config.yaml
model: "image autoencoder"
dataset: "photos of plants and fungi (iNaturalist)"
train_examples: 45211
image_size: 48
crop_scale_min: 0.7
horizontal_flip: true
translate: 0.06
bottleneck: "plain"
downsampling_factor: 4
encoder_arch: "preact_resnet"
encoder_norm: "batchnorm"
encoder_activation: "mish"
encoder_depths: [2, 2, 4, 2]
encoder_kernel_size: 3
encoder_stem: "single"
encoder_avg_pool_shortcut: false
encoder_widths: [48, 96, 192, 384]
loss: "l1"
latent_channels: 8
decoder_norm: "batchnorm"
decoder_activation: "elu"
decoder_widths: [48, 48, 96]
decoder_blocks_per_level: 3
decoder_block: "basic"
decoder_attention: false
decoder_upsampling: "nearest_conv"
init: "lecun_normal"
residual_init: "zero_last"
optimizer: "adamw"
lr: 0.0023
beta1: 0.95
beta2: 0.95
eps: 1e-08
grad_clip: 1.0
ema_decay: 0.995
steps: 8500
batch_size: 128
epochs: 24.1
lr_schedule: "step"
warmup_steps: 170
weight_decay: 0.0
Rows from block 9 of the encoder of a small image autoencoder, named by matrix and row number. Rows with one number belong to one channel. Each number is 500 + 40 x the weight over its row's rms, rounded and kept within 0 to 999. All counts start at 0. Numbers have three digits each. After the name is the row's rms in percent of the matrix's.
After each channel's rows are labels from the 100 images, of 14976, where the channel reaches its highest value: "patch colour" is the nearest of a few named colours to the mean colour under the peak; "peak at" is the part of the image that holds the peak. Only what is clearly more common there than usual is listed. The data: photos of plants and fungi (iNaturalist). In brackets: how many of the 100.
# convs0: first 3x3 conv (encoder.blocks.9.convs.0.weight, 384x384x3x3, each kernel summed), inputs 0-76
# convs1: second 3x3 conv (encoder.blocks.9.convs.1.weight, 384x384x3x3, transposed, each kernel summed), outputs 0-76

convs0.129 067:524428388440489500468485487469519437530531409520475474507489546487454495525482544521539444499505508547438556509458542494494521501466507438453533516510466543458469509510535472577476494493497494535554524471532487471457454464473535536
convs1.129 100:548550558468553484554544520547487512486547584510512634556486511630502516532523454542519508425521527545522500497541515562521532517512594575504513463476541559518498561489566544526517514522565424481499515481538565508504470495502510527
patch colour: black (97)
peak at: bottom left (51); top left (30)

convs0.174 076:477518513511511563511519517533510542564404506465496520411547526471488501489544519497517508543493512478524504552507444506507514523459480535499502538533585482495535535504467502523525550527502510544470473501486523478506577461490532462
convs1.174 068:512552596473498495539399567488491521498658522482525539634509538560497506509486536516483487456482567517509501494525529502524517540509526536457471495393442525520517489476535543549461526505463462555549489466485466481522501499484513542
patch colour: grey (76)
peak at: top right (30)

convs0.243 096:493556528487476517523467489568464527530447489506474526415529502497502472444529528555455486536491483417488450488550431519526483494477507498483486534531510397508535483497490498510495484514521463521443449516436504505486518481498529449
convs1.243 094:546516586463508510562458513455435506496694592520510578618514494571504564531456455503548505452478526518475496513549517449533490461486548523461489493468478536505529525504504538546488514519490420544497532500500542490492435472489536500
patch colour: pink (31); white (30)
peak at: top left (28)

convs0.29 079:451455508473474529538471486510478519539404474474479517415525502486503515468515536583487488543498489465483486498545443480530493514486495411500519564565488420500511472500482474546489490528489461526493487514462469512484579430510551431
convs1.29 085:538487546457532528552389502508476469499668538494497551646519467551475528535467475513557483389517551475536506511518505466509412480483574536476488490488486524509496513477514549569504513507478399546514493422489564474507467476483510524
patch colour: white (31); pink (29)
peak at: centre (30)

convs0.54 126:524512501568462499555538522578505531542440479483492547458520507432504460455561538510478478532493521399533415479524422479487538520494528515487516527544529403493533451461459489489490496545525504487427437506439510518547503510492513431
convs1.54 111:520502521401556475515466503442467454468661560547503524575491460558499539543472436519531475456490522501499471497517490520517513411480535512472514461495485524496474546469485519510548538470570480518389506418518585516446395493470496496
patch colour: black (90)
peak at: top right (29)

convs0.295 132:439492490467530471501496414484512371446528507503467493479454500501449476501475481513458504482401454518416510479461514466503494401460529498546533514489494510524496489493497521475482472488471501546475512500511478448439480486392499529
convs1.295 134:585549557501518496573488555539488530516544549534507594546512505605520529528528464522538516490545545513508491511535531507526488538552570552512515503519528523518567521498540545519521518564554452528521514499519539528572518514526552500
patch colour: black (96)
peak at: top right (71)

convs0.265 098:478456511472471535531494487503496510535409486460456505401535487452511523463537533528481486509499480467463488489549448490529530493477555430504483548567483449518522469512465488522468493538465486534495448532483504507494559429509492463
convs1.265 085:548462530449551527549417521511470486493715531531518568650520490572465502541486481517555503396515559480528519507540509485507428518525544515478492502461496503514506509484523529567507516502522381540490487422492522480510475459492537542
patch colour: white (32); pink (29)
peak at: centre (31)

convs0.378 087:495512529501503534546526529501499537561402503473469536415546504412489494497551525544495509535496497493509502545525458488498520523480507512515538529543507475502537489528449521531504553535501533528460464504487529493512546416489502460
convs1.378 078:554507589472497488566496525453504514483706537529537593639491547608498530547518487555511513513485567529473499493547577509523511532490552539505529491477519538536514479503563542540495511521469399521513527498513461479566478549493526508
patch colour: pink (28)
peak at: top left (31)

convs0.291 105:519508491482488537501522495517512555535480463462462526399515460453497524477506549507443505501510471433496478479532420459522504499532505450488485544573494397506515441491428488527443485504470495519460408509475488511506530482522507457
convs1.291 095:510515573429543516586467533491479499507693556517516567632517506589507520522483488470533492433490584517480513514551481497517468525496574542474477493447490535525559533505531524573520526552512459548492506436507566483534437468461554554
patch colour: pink (41); white (38)
peak at: top right (35)

convs0.308 129:456486437421486467489475427477529397471515491502459506511464515512408475521486488526493462533411472540444513488445534484511480452478498481470494488472501523492501502501502487522487478498495502539519537509510470396432518480375531527
convs1.308 100:569516521446538502553452501530449470510586586484527625563515484598477529524472473497517486422536513504551479488528477494493504465503584567453481452485510527484519504471518537506498500582550434492512484449497536499486438438488551491
patch colour: white (87)
peak at: bottom left (41); top left (31)

convs0.177 132:543484517521451519525553519594472534531456508492494573480525517470511478464541551545480476512504521451537434489553399489485558530479505534491532534549526431488508472479473483516485491545528498472429445487467515508544471483498540443
convs1.177 115:507509546405558480555497490457499446461641588516508533593475473564506538542519454507529474474481512496526487500525473521513528460550550506458512475454504522506495518456469530511562530487530507492401499518517577502463478493467529538
patch colour: black (79)
peak at: bottom left (49)

convs0.370 082:504487543485493545541524521520483551536449507520483563451529524486515473449559548527486505507510519447472482515556445501494527536474515521513505554544547430489539497504479496499518503532509517531446455510475527512522521426509526476
convs1.370 078:549516599477498487604485510485493491474718564482503593625505532554495527526533486521515503481487552536508500497545543486516515516487547541485522525455503531524521470505531537571477516531442419549524497526514486467555462535483542524
patch colour: white (41); pink (28)
peak at: top right (29)

convs0.211 093:500502533516492542514508535544487542538402543521473551436541502480525504484541532519512497533513499458507486535552436501501540535466504539488500535552553448502532492513470501488515517527528505519438478473486528520535534470506531469
convs1.211 087:546517574487502508577439521487478487500712532507527579643511519570484515521514500540514484442497538529541495503537541494507499530516551524496518513439480545514513479490544542567471522522466430565527502496518502472538501515459523508
patch colour: pink (29); white (25)
peak at: top right (30)

convs0.64 066:503459496491513534523505523523524514556363502483505531391573507488488495446513521538508523532516502470540486536552454533517560532474484506492502539551511456518488488517492507507488527500518473500461458507464515505497550431512485478
convs1.64 049:570529574471506500509458472477531482481638543496528566653505501565459504550493483551546508462474555478538514495544557472501484489451565535484525499467491527514464498477527564552505525530483431528469519476491500458474470559501529494
patch colour: white (83)
peak at: top left (40); top right (34)

convs0.206 059:470520495495517519520497520503492521558423504510493557424558460437534521508579529542515482560509489480533490525517453511528564496506483520507548519546512454529515478522486491500508542492503494511412454487491496536530508469511475462
convs1.206 060:531506566513469468531471500481493481476660531503542562638491551586452494561479457536531485455467560480547489479527568477513468531459558518478527476471500534528461480475554549549515515525460417532460529472480469449495531563483523484
patch colour: pink (28)
peak at: bottom left (27)

convs0.84 135:450519473383502489496500435505473403491494531501481490493489512500435484487503447533512507560424466506449514500478519497527510427460534509504529481498548517521488512505516523517512498497491512525513538523503503412468524495413493494
convs1.84 106:557476543450520511533492492540490458537608499516535629572529480589511483516469503472506485441541484468502470485519494478509506498477487486446434461472519482485543446493492528535502498528509458483505499510491451521501443383501515471
patch colour: pink (26)
peak at: centre (28)

convs0.213 059:502503501501477528493522511552512534567377497496518528377546480459494520452550555512509494532507495461530494523535441547513580502484462490495487497533522450486471481511482504513495533486520494480455426470484507502508501452502450494
convs1.213 046:519494546455496482544499495521533476476626576481521539638489535561443503539507507535551476440526527452554491479527538512483503503522573548462509475477497509505492509447573559566550517504499481522484484463474523473490515534480520494
patch colour: white (52)
peak at: top right (50); top left (34)

convs0.279 069:489443508482490545529544516551485544555457518491483518473542487467521528478525524553516494508513488470482475518533465521520586525476497502509514565538522452503514473494507500523515529526504529502452458551500515508521528417498520479
convs1.279 077:563532555487539491566494494504523464487663548520522605624483524595468506567530454551519511456492550499531500491522549524514485530525584544494518506486542536542498503473564538552511517528505407534470511494503496471526480548477550510
patch colour: white (32)
peak at: top left (84)

convs0.39 059:487491488502522528488511507509529482559403522497492485441551534421501509493485533544503513563506519474501472521510457505538547506498501512497526536510518467526492492524463504504526539528511524506451474508493552510502477395501496487
convs1.39 054:527510575508477503556465515511510503491625530492543556651502535554451466570538487566553502447489563476552522485523569484507471524471567511500508490454508537521464497464557545565522516551486432519481514471501492454513526558480528513
patch colour: white (44); pink (26)
peak at: bottom left (28)

convs0.71 080:471486504495482509494498511537493519523487505506466511451497473498523517471537532536462495531527466458473459453532420484502525488483463426474476547551513420518483477480503496462484468487524497525431445517493501530513508482520513438
convs1.71 089:462511566446536528553444518502464488504692571503502582641534495571492546544496455435540483421508542500523509517536516466511454500496555560438464514457514535512539535500489546568516534531494430548490518446492565487525450507487540528
patch colour: white (60)
peak at: top right (33)

convs0.333 105:506518524478490544550506512551481553541462517532484545426540502510509491446553512554466486534499500423505474498557420488491510520493493490488515543559548412491513489493485485504486493517541484520445441495450494503533509448501531442
convs1.333 099:516505585442521506578471518464462492501703563530503586630512520573505545543490478489527487470485565515487495510540529467518480513511576535497488519451489535515541502497509547551516526542481455574492522486511538481540453477470567510
patch colour: pink (38); white (27)
peak at: centre (29)

convs0.65 066:481475544501487540537515523519508547538389527473496555444543509455514496499540522545487531500503529500525499532533447520503507544482519512511532545549539463503516509528471517522535529541539514498442462480493551496498532429508527497
convs1.65 057:584505589504475501537487507441506486476654570502531565638490526550494516542552496555520490470483551516535488495527586476521501485479546509462573496479513520512479486482552547539472507517457413556516521488511476459561455549510530498
patch colour: pink (35)
peak at: top left (34)