From a checkpoint of a small image autoencoder.
Training: adamw at rate 0.0023, batches of 128.
Rows from block 2 of the decoder of a small image autoencoder, named by matrix and row number. Rows with one number belong to one channel. Each number is 200 + 30 x the weight over its row's rms, rounded and kept within 0 to 999. All counts start at 0. After the name is the row's rms in percent of the matrix's.
After each channel's rows are labels from the 100 images, of 14976, where the channel reaches its highest value: "colour at peak" is the nearest of a few named colours to the mean colour under the peak. Only what is clearly more common there than usual is listed. The data: photos of plants and fungi (iNaturalist).
# convs0: first 3x3 conv (decoder.decb.0.0.convs.0.weight, 48x48x3x3, each kernel summed), inputs 0-47
# convs1: second 3x3 conv (decoder.decb.0.0.convs.1.weight, 48x48x3x3, transposed, each kernel summed), outputs 0-47

convs0.19,065,168,177,188,223,255,239,223,240,180,232,178,176,181,184,176,168,224,191,176,191,188,159,195,195,199,279,213,177,214,175,167,205,194,275,167,160,164,208,156,215,255,205,192,214,200,164,182,229
convs1.19,081,281,238,229,221,180,225,102,180,182,154,238,197,234,199,189,226,195,202,202,219,216,247,223,194,193,133,208,202,140,196,207,194,201,195,215,205,204,176,194,223,220,190,202,187,171,201,245,208
colour at peak: pink

convs0.14,102,155,220,206,195,207,237,229,189,247,204,129,212,115,241,184,227,211,230,189,189,194,191,199,140,201,208,194,244,209,227,205,170,154,196,210,261,190,158,202,145,225,183,195,198,196,210,200,222
convs1.14,093,282,171,179,162,164,168,179,200,180,174,215,201,252,148,203,187,201,201,165,125,190,179,166,230,186,208,210,213,229,192,198,212,233,187,211,172,142,185,196,255,173,199,200,180,194,202,225,151
colour at peak: yellow

convs0.8,121,176,167,166,223,189,193,185,127,215,168,253,211,251,196,226,180,175,163,254,202,176,225,208,232,227,157,140,173,199,178,198,249,205,237,189,202,221,229,152,221,215,149,190,199,199,177,199,211
convs1.8,115,172,132,202,183,180,179,219,221,170,201,223,278,185,230,203,243,203,208,181,203,227,221,154,209,199,207,188,207,185,199,205,138,193,197,183,166,158,264,200,135,162,217,201,222,174,200,241,170
colour at peak: pink

convs0.4,095,211,154,231,198,174,230,135,185,161,180,240,201,190,196,166,217,208,135,188,202,155,168,161,227,268,194,211,207,155,204,169,199,221,167,188,187,232,266,214,226,187,153,209,203,203,211,193,177
convs1.4,097,219,175,190,132,186,231,245,188,215,228,227,246,208,222,231,168,199,200,190,225,301,245,236,227,197,201,202,223,233,197,234,164,193,239,234,197,205,177,189,155,159,185,202,192,224,201,207,226
colour at peak: black

convs0.36,115,236,256,189,228,193,208,214,221,226,181,213,170,143,166,190,190,199,149,208,144,184,202,186,196,241,255,203,227,198,224,218,199,169,164,252,150,201,181,212,180,199,257,170,172,236,195,160,160
convs1.36,123,195,218,225,198,194,161,223,189,198,222,228,291,215,232,200,190,194,196,211,199,280,170,175,211,189,167,198,200,101,191,155,189,202,213,157,227,205,199,183,243,198,175,207,195,201,200,237,226
colour at peak: purple

convs0.13,116,210,177,172,199,118,199,196,154,251,172,195,209,199,259,221,183,189,201,176,202,207,191,192,215,217,161,156,200,185,209,208,231,184,225,166,252,175,178,218,216,206,117,236,184,174,236,178,242
convs1.13,086,175,209,228,201,200,234,212,214,155,222,228,241,140,155,170,211,208,209,229,156,176,261,246,180,162,232,178,216,246,190,194,183,220,158,246,157,169,183,195,246,179,209,198,187,188,195,238,164
colour at peak: white

convs0.34,076,200,109,144,231,167,208,221,170,236,202,261,155,206,206,147,193,193,190,162,197,201,217,197,196,233,245,187,161,201,215,191,216,195,212,140,199,151,236,217,215,195,163,209,178,230,198,205,182
convs1.34,070,220,261,207,265,253,217,156,219,178,222,208,270,207,192,186,236,195,202,190,215,205,181,174,242,211,130,209,194,176,192,189,143,190,220,264,163,230,166,190,184,186,184,203,182,188,203,205,198
colour at peak: black

convs0.42,093,185,215,159,126,278,199,244,235,190,199,209,181,207,206,206,180,204,180,243,203,236,227,170,190,203,194,177,194,239,238,198,197,144,179,238,181,161,241,195,216,163,256,182,158,215,190,207,221
convs1.42,101,184,180,217,222,123,207,214,206,140,215,196,216,180,204,162,217,200,192,184,186,174,187,291,232,250,178,208,188,153,196,214,202,189,242,141,203,238,176,199,157,176,204,197,211,185,201,149,199
colour at peak: purple

convs0.33,100,240,184,176,187,226,205,209,209,263,70,180,207,184,240,185,219,200,221,215,212,174,196,179,192,179,174,208,183,217,214,224,203,222,192,152,227,171,216,213,214,229,240,201,229,193,196,180,149
convs1.33,099,261,214,236,223,210,233,195,205,159,259,214,244,202,189,168,224,195,197,211,225,140,185,188,194,238,162,204,211,145,200,199,163,194,208,160,192,220,147,201,215,248,202,194,165,227,208,228,270
colour at peak: green

convs0.2,132,243,214,201,202,135,171,170,153,180,213,213,180,211,175,227,229,195,172,178,221,231,200,216,202,232,136,177,221,219,201,194,207,190,200,198,198,198,205,226,203,254,156,216,150,208,214,96,219
convs1.2,108,197,138,197,180,177,214,219,231,178,226,208,273,144,183,189,172,204,202,196,174,164,235,132,183,238,264,188,201,124,194,190,193,215,167,165,159,210,196,198,215,207,212,198,207,198,196,235,211
colour at peak: yellow; white

convs0.5,057,141,204,172,186,181,226,212,165,226,193,171,240,137,216,181,220,228,227,172,199,217,194,167,209,172,217,174,190,229,200,194,166,229,219,200,201,243,144,212,121,218,195,196,146,250,235,222,218
convs1.5,091,280,223,220,206,186,228,195,202,203,187,223,225,230,136,212,199,203,207,160,203,159,196,212,210,166,171,196,199,207,200,193,187,183,171,207,190,89,173,207,253,171,205,209,227,154,198,233,186
colour at peak: pink

convs0.6,099,254,176,170,251,204,241,203,241,169,185,235,228,144,190,135,168,196,227,239,180,172,177,201,179,157,185,212,183,198,185,233,157,186,201,222,245,202,218,216,188,167,177,251,160,221,215,188,236
convs1.6,093,159,200,228,130,200,178,177,202,188,207,172,190,211,204,269,226,208,199,210,221,301,175,217,224,255,173,206,208,190,180,203,216,222,211,189,165,238,149,197,183,157,206,194,220,197,197,248,180
colour at peak: white

convs0.28,095,188,200,171,193,176,216,182,256,159,195,203,196,208,208,220,171,182,171,187,202,153,195,178,206,218,166,215,205,232,178,186,258,158,152,196,183,125,250,196,204,184,237,208,141,256,191,150,177
convs1.28,090,173,201,205,230,188,203,233,199,218,216,249,200,169,182,196,224,207,203,195,191,303,236,261,187,197,200,191,222,185,199,167,159,213,207,205,202,249,102,195,227,186,193,203,229,186,197,240,202
colour at peak: pink

convs0.41,150,128,181,241,187,218,182,216,225,176,202,190,212,182,209,162,189,192,191,227,163,199,183,169,212,175,210,178,220,179,176,239,162,196,165,152,177,192,182,184,219,152,231,219,194,192,212,313,176
convs1.41,119,223,160,230,209,223,210,202,200,168,215,204,122,226,156,214,206,208,196,205,236,217,177,223,213,199,221,213,199,208,210,224,258,145,219,193,221,163,222,209,136,201,210,198,196,224,199,96,208
colour at peak: black

convs0.12,088,206,264,194,186,204,194,205,209,240,216,175,160,199,197,230,179,210,171,191,187,189,252,193,130,218,200,236,214,213,226,180,196,227,204,199,151,159,125,235,197,195,263,182,246,231,200,191,247
convs1.12,094,199,123,217,209,181,164,238,228,155,213,185,253,228,201,203,201,197,202,182,221,238,123,230,250,203,186,198,204,174,214,210,221,177,217,218,241,267,278,193,200,190,203,194,192,206,205,199,208
colour at peak: yellow

convs0.11,074,201,178,205,153,204,206,228,184,198,172,86,235,203,192,239,225,213,207,189,205,181,146,194,217,209,213,247,224,198,209,222,224,185,151,204,165,174,190,213,180,134,191,247,173,191,200,235,194
convs1.11,084,150,244,208,186,219,138,176,221,229,221,252,168,205,177,102,160,205,208,211,217,235,194,214,206,151,183,183,217,186,202,128,180,214,201,193,198,191,218,196,250,210,211,205,217,225,196,175,223
colour at peak: white

convs0.37,111,160,262,205,218,171,218,221,249,156,217,170,184,202,202,211,184,178,212,167,194,204,166,167,176,186,214,195,206,174,154,225,182,184,210,301,216,178,173,172,198,213,254,213,188,219,181,154,157
convs1.37,109,210,165,179,177,207,166,153,205,237,121,229,208,203,235,221,214,200,205,183,190,213,186,260,203,221,150,199,186,201,190,186,263,238,167,111,204,230,215,197,241,193,207,205,215,165,188,216,200
colour at peak: yellow

convs0.20,119,217,321,154,206,212,178,137,159,204,170,190,201,168,195,184,191,205,192,166,178,160,228,193,198,190,190,167,236,179,202,223,197,186,186,238,211,226,172,197,199,255,178,205,161,169,209,209,187
convs1.20,108,147,80,243,228,163,156,240,203,219,203,198,222,227,219,210,202,210,200,190,196,187,180,220,189,210,238,190,209,214,194,182,262,234,215,198,206,156,232,200,179,197,203,201,248,226,193,174,181
colour at peak: yellow

convs0.27,104,200,159,168,214,197,59,246,178,246,213,214,195,201,216,211,202,218,218,151,211,202,166,215,206,208,209,198,206,215,205,205,216,209,218,187,195,158,222,202,197,167,159,231,201,177,223,235,176
convs1.27,131,228,154,189,162,268,278,142,193,162,186,200,212,164,206,201,203,203,203,214,161,236,222,258,215,192,197,188,216,191,205,224,179,183,186,210,211,278,162,195,244,232,206,198,197,219,199,193,234
colour at peak: pink

convs0.16,106,148,205,186,127,202,205,210,189,199,209,170,225,221,201,205,223,230,207,143,227,136,226,218,185,158,184,169,172,223,203,232,183,224,188,154,241,205,232,215,217,266,235,200,226,171,234,169,173
convs1.16,103,278,194,230,182,176,190,175,209,224,193,176,139,193,204,181,164,199,207,198,201,302,191,145,181,172,206,197,189,125,194,201,257,199,180,220,216,230,166,193,188,211,193,206,189,187,201,196,219
colour at peak: yellow

convs0.18,076,237,222,207,195,178,140,235,218,194,183,235,236,225,143,195,165,188,192,200,167,221,216,179,226,237,231,239,248,195,252,208,205,189,166,196,172,191,211,193,243,152,281,173,180,187,187,167,207
convs1.18,087,164,186,156,227,248,214,231,180,232,251,212,209,215,280,238,242,200,207,224,279,139,178,225,207,159,165,181,190,226,193,199,188,179,197,220,221,244,193,191,189,200,172,202,170,214,205,201,191
colour at peak: purple

convs0.47,103,230,286,187,186,159,212,211,152,195,198,242,205,190,217,208,147,185,203,199,190,184,179,207,222,190,203,187,208,191,207,221,210,155,249,201,216,214,142,199,125,217,189,205,199,205,202,116,234
convs1.47,085,158,111,213,199,200,148,182,224,206,175,163,217,166,179,230,242,195,196,193,162,215,198,171,198,221,223,189,197,170,193,175,206,223,171,225,179,214,265,191,302,207,202,197,206,198,196,218,196
colour at peak: yellow

convs0.35,102,196,195,241,172,218,183,204,202,222,186,199,202,180,239,224,134,207,191,203,206,209,191,252,203,213,217,216,271,189,210,202,180,135,238,257,154,168,186,187,176,197,246,137,145,198,182,221,208
convs1.35,100,230,181,149,233,191,198,197,216,183,234,212,164,237,158,171,254,197,201,152,190,168,195,140,190,181,169,198,190,203,187,197,244,202,171,135,213,258,198,194,213,199,176,208,253,186,199,131,193
colour at peak: yellow

convs0.10,099,213,212,204,194,229,234,171,192,179,178,276,225,194,247,195,261,218,232,197,200,172,131,164,203,210,176,193,228,145,174,223,171,185,195,205,185,147,214,180,193,173,186,233,161,167,233,220,159
convs1.10,080,176,147,224,160,152,187,237,196,208,213,169,166,214,168,194,137,215,203,162,222,214,229,242,222,224,212,181,217,278,204,178,239,215,196,182,215,259,216,207,212,246,226,194,245,210,200,165,218
colour at peak: black