{
  "model": "image autoencoder",
  "translate": 0.06,
  "encoder_activation": "mish",
  "encoder_avg_pool_shortcut": false,
  "decoder_attention": false,
  "init": "lecun_normal",
  "beta2": 0.95,
  "batch_size": 128
}
Rows from block 1 of the decoder of a small image autoencoder, named by matrix and row number. Rows with one number belong to one channel. Each number is 200 + 30 x the weight over its row's rms, rounded and kept within 0 to 999. All counts start at 0.
After each channel's rows are labels from the 100 images, of 14976, where the channel reaches its highest value: "peak at" is the part of the image that holds the peak. Only what is clearly more common there than usual is listed. The data: photos of plants and fungi (iNaturalist).
# convs0: first 3x3 conv (decoder.mid.1.convs.0.weight, 96x96x3x3, each kernel summed), inputs 0-95
# convs1: second 3x3 conv (decoder.mid.1.convs.1.weight, 96x96x3x3, transposed, each kernel summed), outputs 0-95

convs0.71,108,203,193,237,169,216,230,182,223,233,180,155,270,226,201,194,230,166,195,207,208,217,182,198,196,169,196,231,189,212,189,219,205,231,242,188,225,221,178,213,232,141,232,130,224,234,203,184,201,240,258,187,225,243,197,248,179,211,254,210,192,198,191,217,166,239,160,239,222,173,216,191,194,130,213,199,224,198,225,158,187,228,166,203,177,132,216,223,172,186,210,206,227,188,245,219
convs1.71,246,191,195,228,174,200,195,196,187,248,252,197,179,207,197,245,126,210,183,213,248,233,165,205,195,213,154,256,232,253,209,230,190,199,233,179,211,144,224,178,208,151,206,223,199,188,159,181,135,137,167,210,195,185,188,178,196,163,193,219,222,212,217,182,214,241,219,153,185,170,230,180,151,178,169,226,196,164,222,128,215,215,213,169,182,220,180,233,239,203,183,169,201,241,245,228
peak at: centre

convs0.55,201,196,201,216,197,177,220,250,168,172,210,218,192,186,170,131,294,176,207,164,189,157,186,192,201,156,249,197,229,189,203,195,208,201,184,188,213,228,234,177,185,196,212,194,174,200,200,206,248,185,212,242,208,220,196,213,183,191,95,209,202,222,209,221,239,173,206,187,188,260,225,233,259,188,261,203,167,245,189,138,181,168,184,155,203,248,229,203,226,166,241,221,228,191,210,215
convs1.55,176,190,197,233,192,187,209,183,193,234,191,220,181,259,159,228,187,181,189,221,220,215,180,204,174,270,170,200,177,199,199,276,179,225,293,200,198,229,216,185,204,186,197,256,200,200,208,213,163,188,205,210,140,208,175,173,196,236,212,124,197,220,221,207,255,240,115,232,195,185,182,179,215,204,168,195,201,193,178,154,216,186,208,190,178,240,177,191,256,231,202,142,203,216,163,158
peak at: middle right

convs0.95,252,195,170,199,172,208,174,258,220,224,199,252,159,149,171,178,188,236,183,198,214,231,200,181,225,207,229,178,207,170,191,185,253,170,165,208,192,170,227,159,193,206,216,158,141,200,221,183,179,208,179,219,210,133,266,185,204,245,168,161,237,241,233,210,189,170,199,229,225,175,169,226,237,261,194,213,181,162,184,241,170,171,256,153,202,189,180,137,169,198,190,188,195,198,161,194
convs1.95,156,195,156,197,204,215,200,195,159,197,150,195,213,219,239,218,150,177,208,219,171,224,162,195,211,173,226,187,162,292,195,256,174,243,265,239,200,221,206,250,195,239,192,241,185,199,210,221,243,185,189,166,170,192,187,220,196,167,192,235,173,207,149,201,190,201,208,248,196,213,183,187,224,225,213,202,209,201,145,175,280,208,153,166,240,175,216,225,194,177,200,264,206,152,206,203
peak at: middle right

convs0.8,154,220,206,196,206,181,218,128,190,182,230,228,202,242,219,257,226,201,230,188,246,185,173,206,204,229,200,261,175,205,180,180,195,184,150,274,214,182,162,208,214,188,189,199,201,223,240,210,227,171,229,218,210,177,153,224,197,211,210,234,153,133,217,240,226,198,176,210,187,187,195,190,149,217,145,169,185,145,175,141,208,255,237,222,210,211,170,255,226,251,187,203,221,230,181,217
convs1.8,219,185,180,214,170,183,195,189,190,150,185,193,192,190,191,179,163,199,213,222,149,201,208,211,137,247,212,240,185,198,194,256,156,199,325,168,201,226,214,180,202,180,198,171,209,203,202,197,138,238,218,194,258,184,156,202,226,202,183,140,249,191,221,192,197,171,202,192,187,176,241,196,208,166,166,222,206,189,207,209,150,193,167,126,191,213,193,209,231,135,205,239,206,165,212,207
peak at: middle left

convs0.51,214,153,196,186,189,212,193,252,198,223,181,171,175,159,184,144,213,225,196,229,223,173,145,200,204,241,195,175,202,180,217,188,204,139,227,154,227,194,245,224,183,215,224,230,198,191,191,169,175,203,183,195,174,179,219,179,260,179,178,236,241,219,197,118,203,194,187,189,261,169,206,259,226,223,183,232,190,219,193,221,216,125,159,142,215,258,189,182,197,168,238,146,227,187,208,208
convs1.51,156,202,214,226,214,207,204,169,252,166,174,204,200,214,231,173,194,189,207,192,146,198,192,207,181,244,195,205,182,237,203,223,247,228,193,247,197,234,186,178,197,188,183,211,188,199,262,206,187,227,206,234,267,188,174,214,86,244,230,155,229,184,176,233,179,192,198,203,219,180,242,164,199,195,191,208,188,202,188,145,106,193,191,217,232,196,217,219,223,225,197,275,201,179,154,195
peak at: top left

convs0.30,223,252,182,192,231,232,188,130,194,212,225,204,200,182,188,238,190,195,207,186,173,147,207,222,233,226,206,201,187,222,223,186,201,215,159,215,196,188,149,159,220,218,135,229,228,200,221,241,213,202,217,235,198,208,190,208,163,251,256,223,208,135,151,227,230,124,200,197,159,187,170,157,171,246,167,130,198,143,218,193,224,245,230,226,232,196,159,218,200,190,182,224,209,205,222,180
convs1.30,216,168,259,194,196,205,199,269,136,180,176,188,164,213,177,171,212,209,204,171,220,196,203,206,185,209,157,200,234,183,195,227,198,176,226,128,204,243,238,210,191,189,200,215,212,180,182,183,96,238,194,196,231,191,174,207,254,185,172,147,221,237,236,223,211,177,229,240,187,169,229,231,219,185,203,193,207,224,242,215,172,180,225,155,128,215,200,189,238,248,208,164,198,167,232,230
peak at: top centre

convs0.40,167,166,229,226,244,204,224,178,179,155,209,252,207,267,179,214,269,162,199,154,171,207,233,199,243,154,183,200,202,205,186,200,177,204,176,195,191,198,173,210,185,205,211,213,202,221,202,163,173,135,196,157,186,192,217,211,160,212,236,171,191,197,201,211,177,187,213,267,248,206,263,185,228,186,168,164,191,239,187,177,133,292,215,172,210,190,158,166,181,220,199,219,224,212,176,239
convs1.40,148,229,176,169,195,200,217,169,156,248,214,194,231,161,208,194,189,208,176,249,292,187,214,198,215,189,205,193,154,190,199,208,217,187,201,158,202,151,159,215,198,233,198,233,203,201,185,203,232,222,213,170,298,203,182,215,230,216,205,229,224,185,212,179,199,166,84,184,198,210,167,190,213,180,168,215,191,193,155,235,252,222,175,186,156,174,228,185,177,176,216,224,197,233,227,178
peak at: centre

convs0.25,224,223,207,218,242,145,180,188,177,232,236,248,190,222,204,189,180,221,183,242,200,176,160,227,238,228,191,168,180,193,224,219,190,121,188,203,206,150,198,173,175,153,266,230,169,161,203,213,188,207,170,229,160,177,248,227,210,205,158,174,248,201,174,240,229,155,210,239,222,199,194,197,207,236,205,197,204,119,114,214,246,200,223,221,199,177,201,188,188,202,241,220,172,202,225,218
convs1.25,208,147,213,194,209,234,205,231,206,143,116,229,217,225,217,219,188,156,189,140,162,211,182,208,183,248,174,241,229,257,196,211,174,187,218,161,202,299,225,227,209,172,203,202,193,172,179,221,147,173,198,164,195,167,204,208,113,167,195,168,210,215,193,199,171,214,176,237,190,227,188,250,228,226,217,241,205,176,224,181,220,205,223,181,174,189,215,223,180,207,197,151,210,177,167,205
peak at: middle right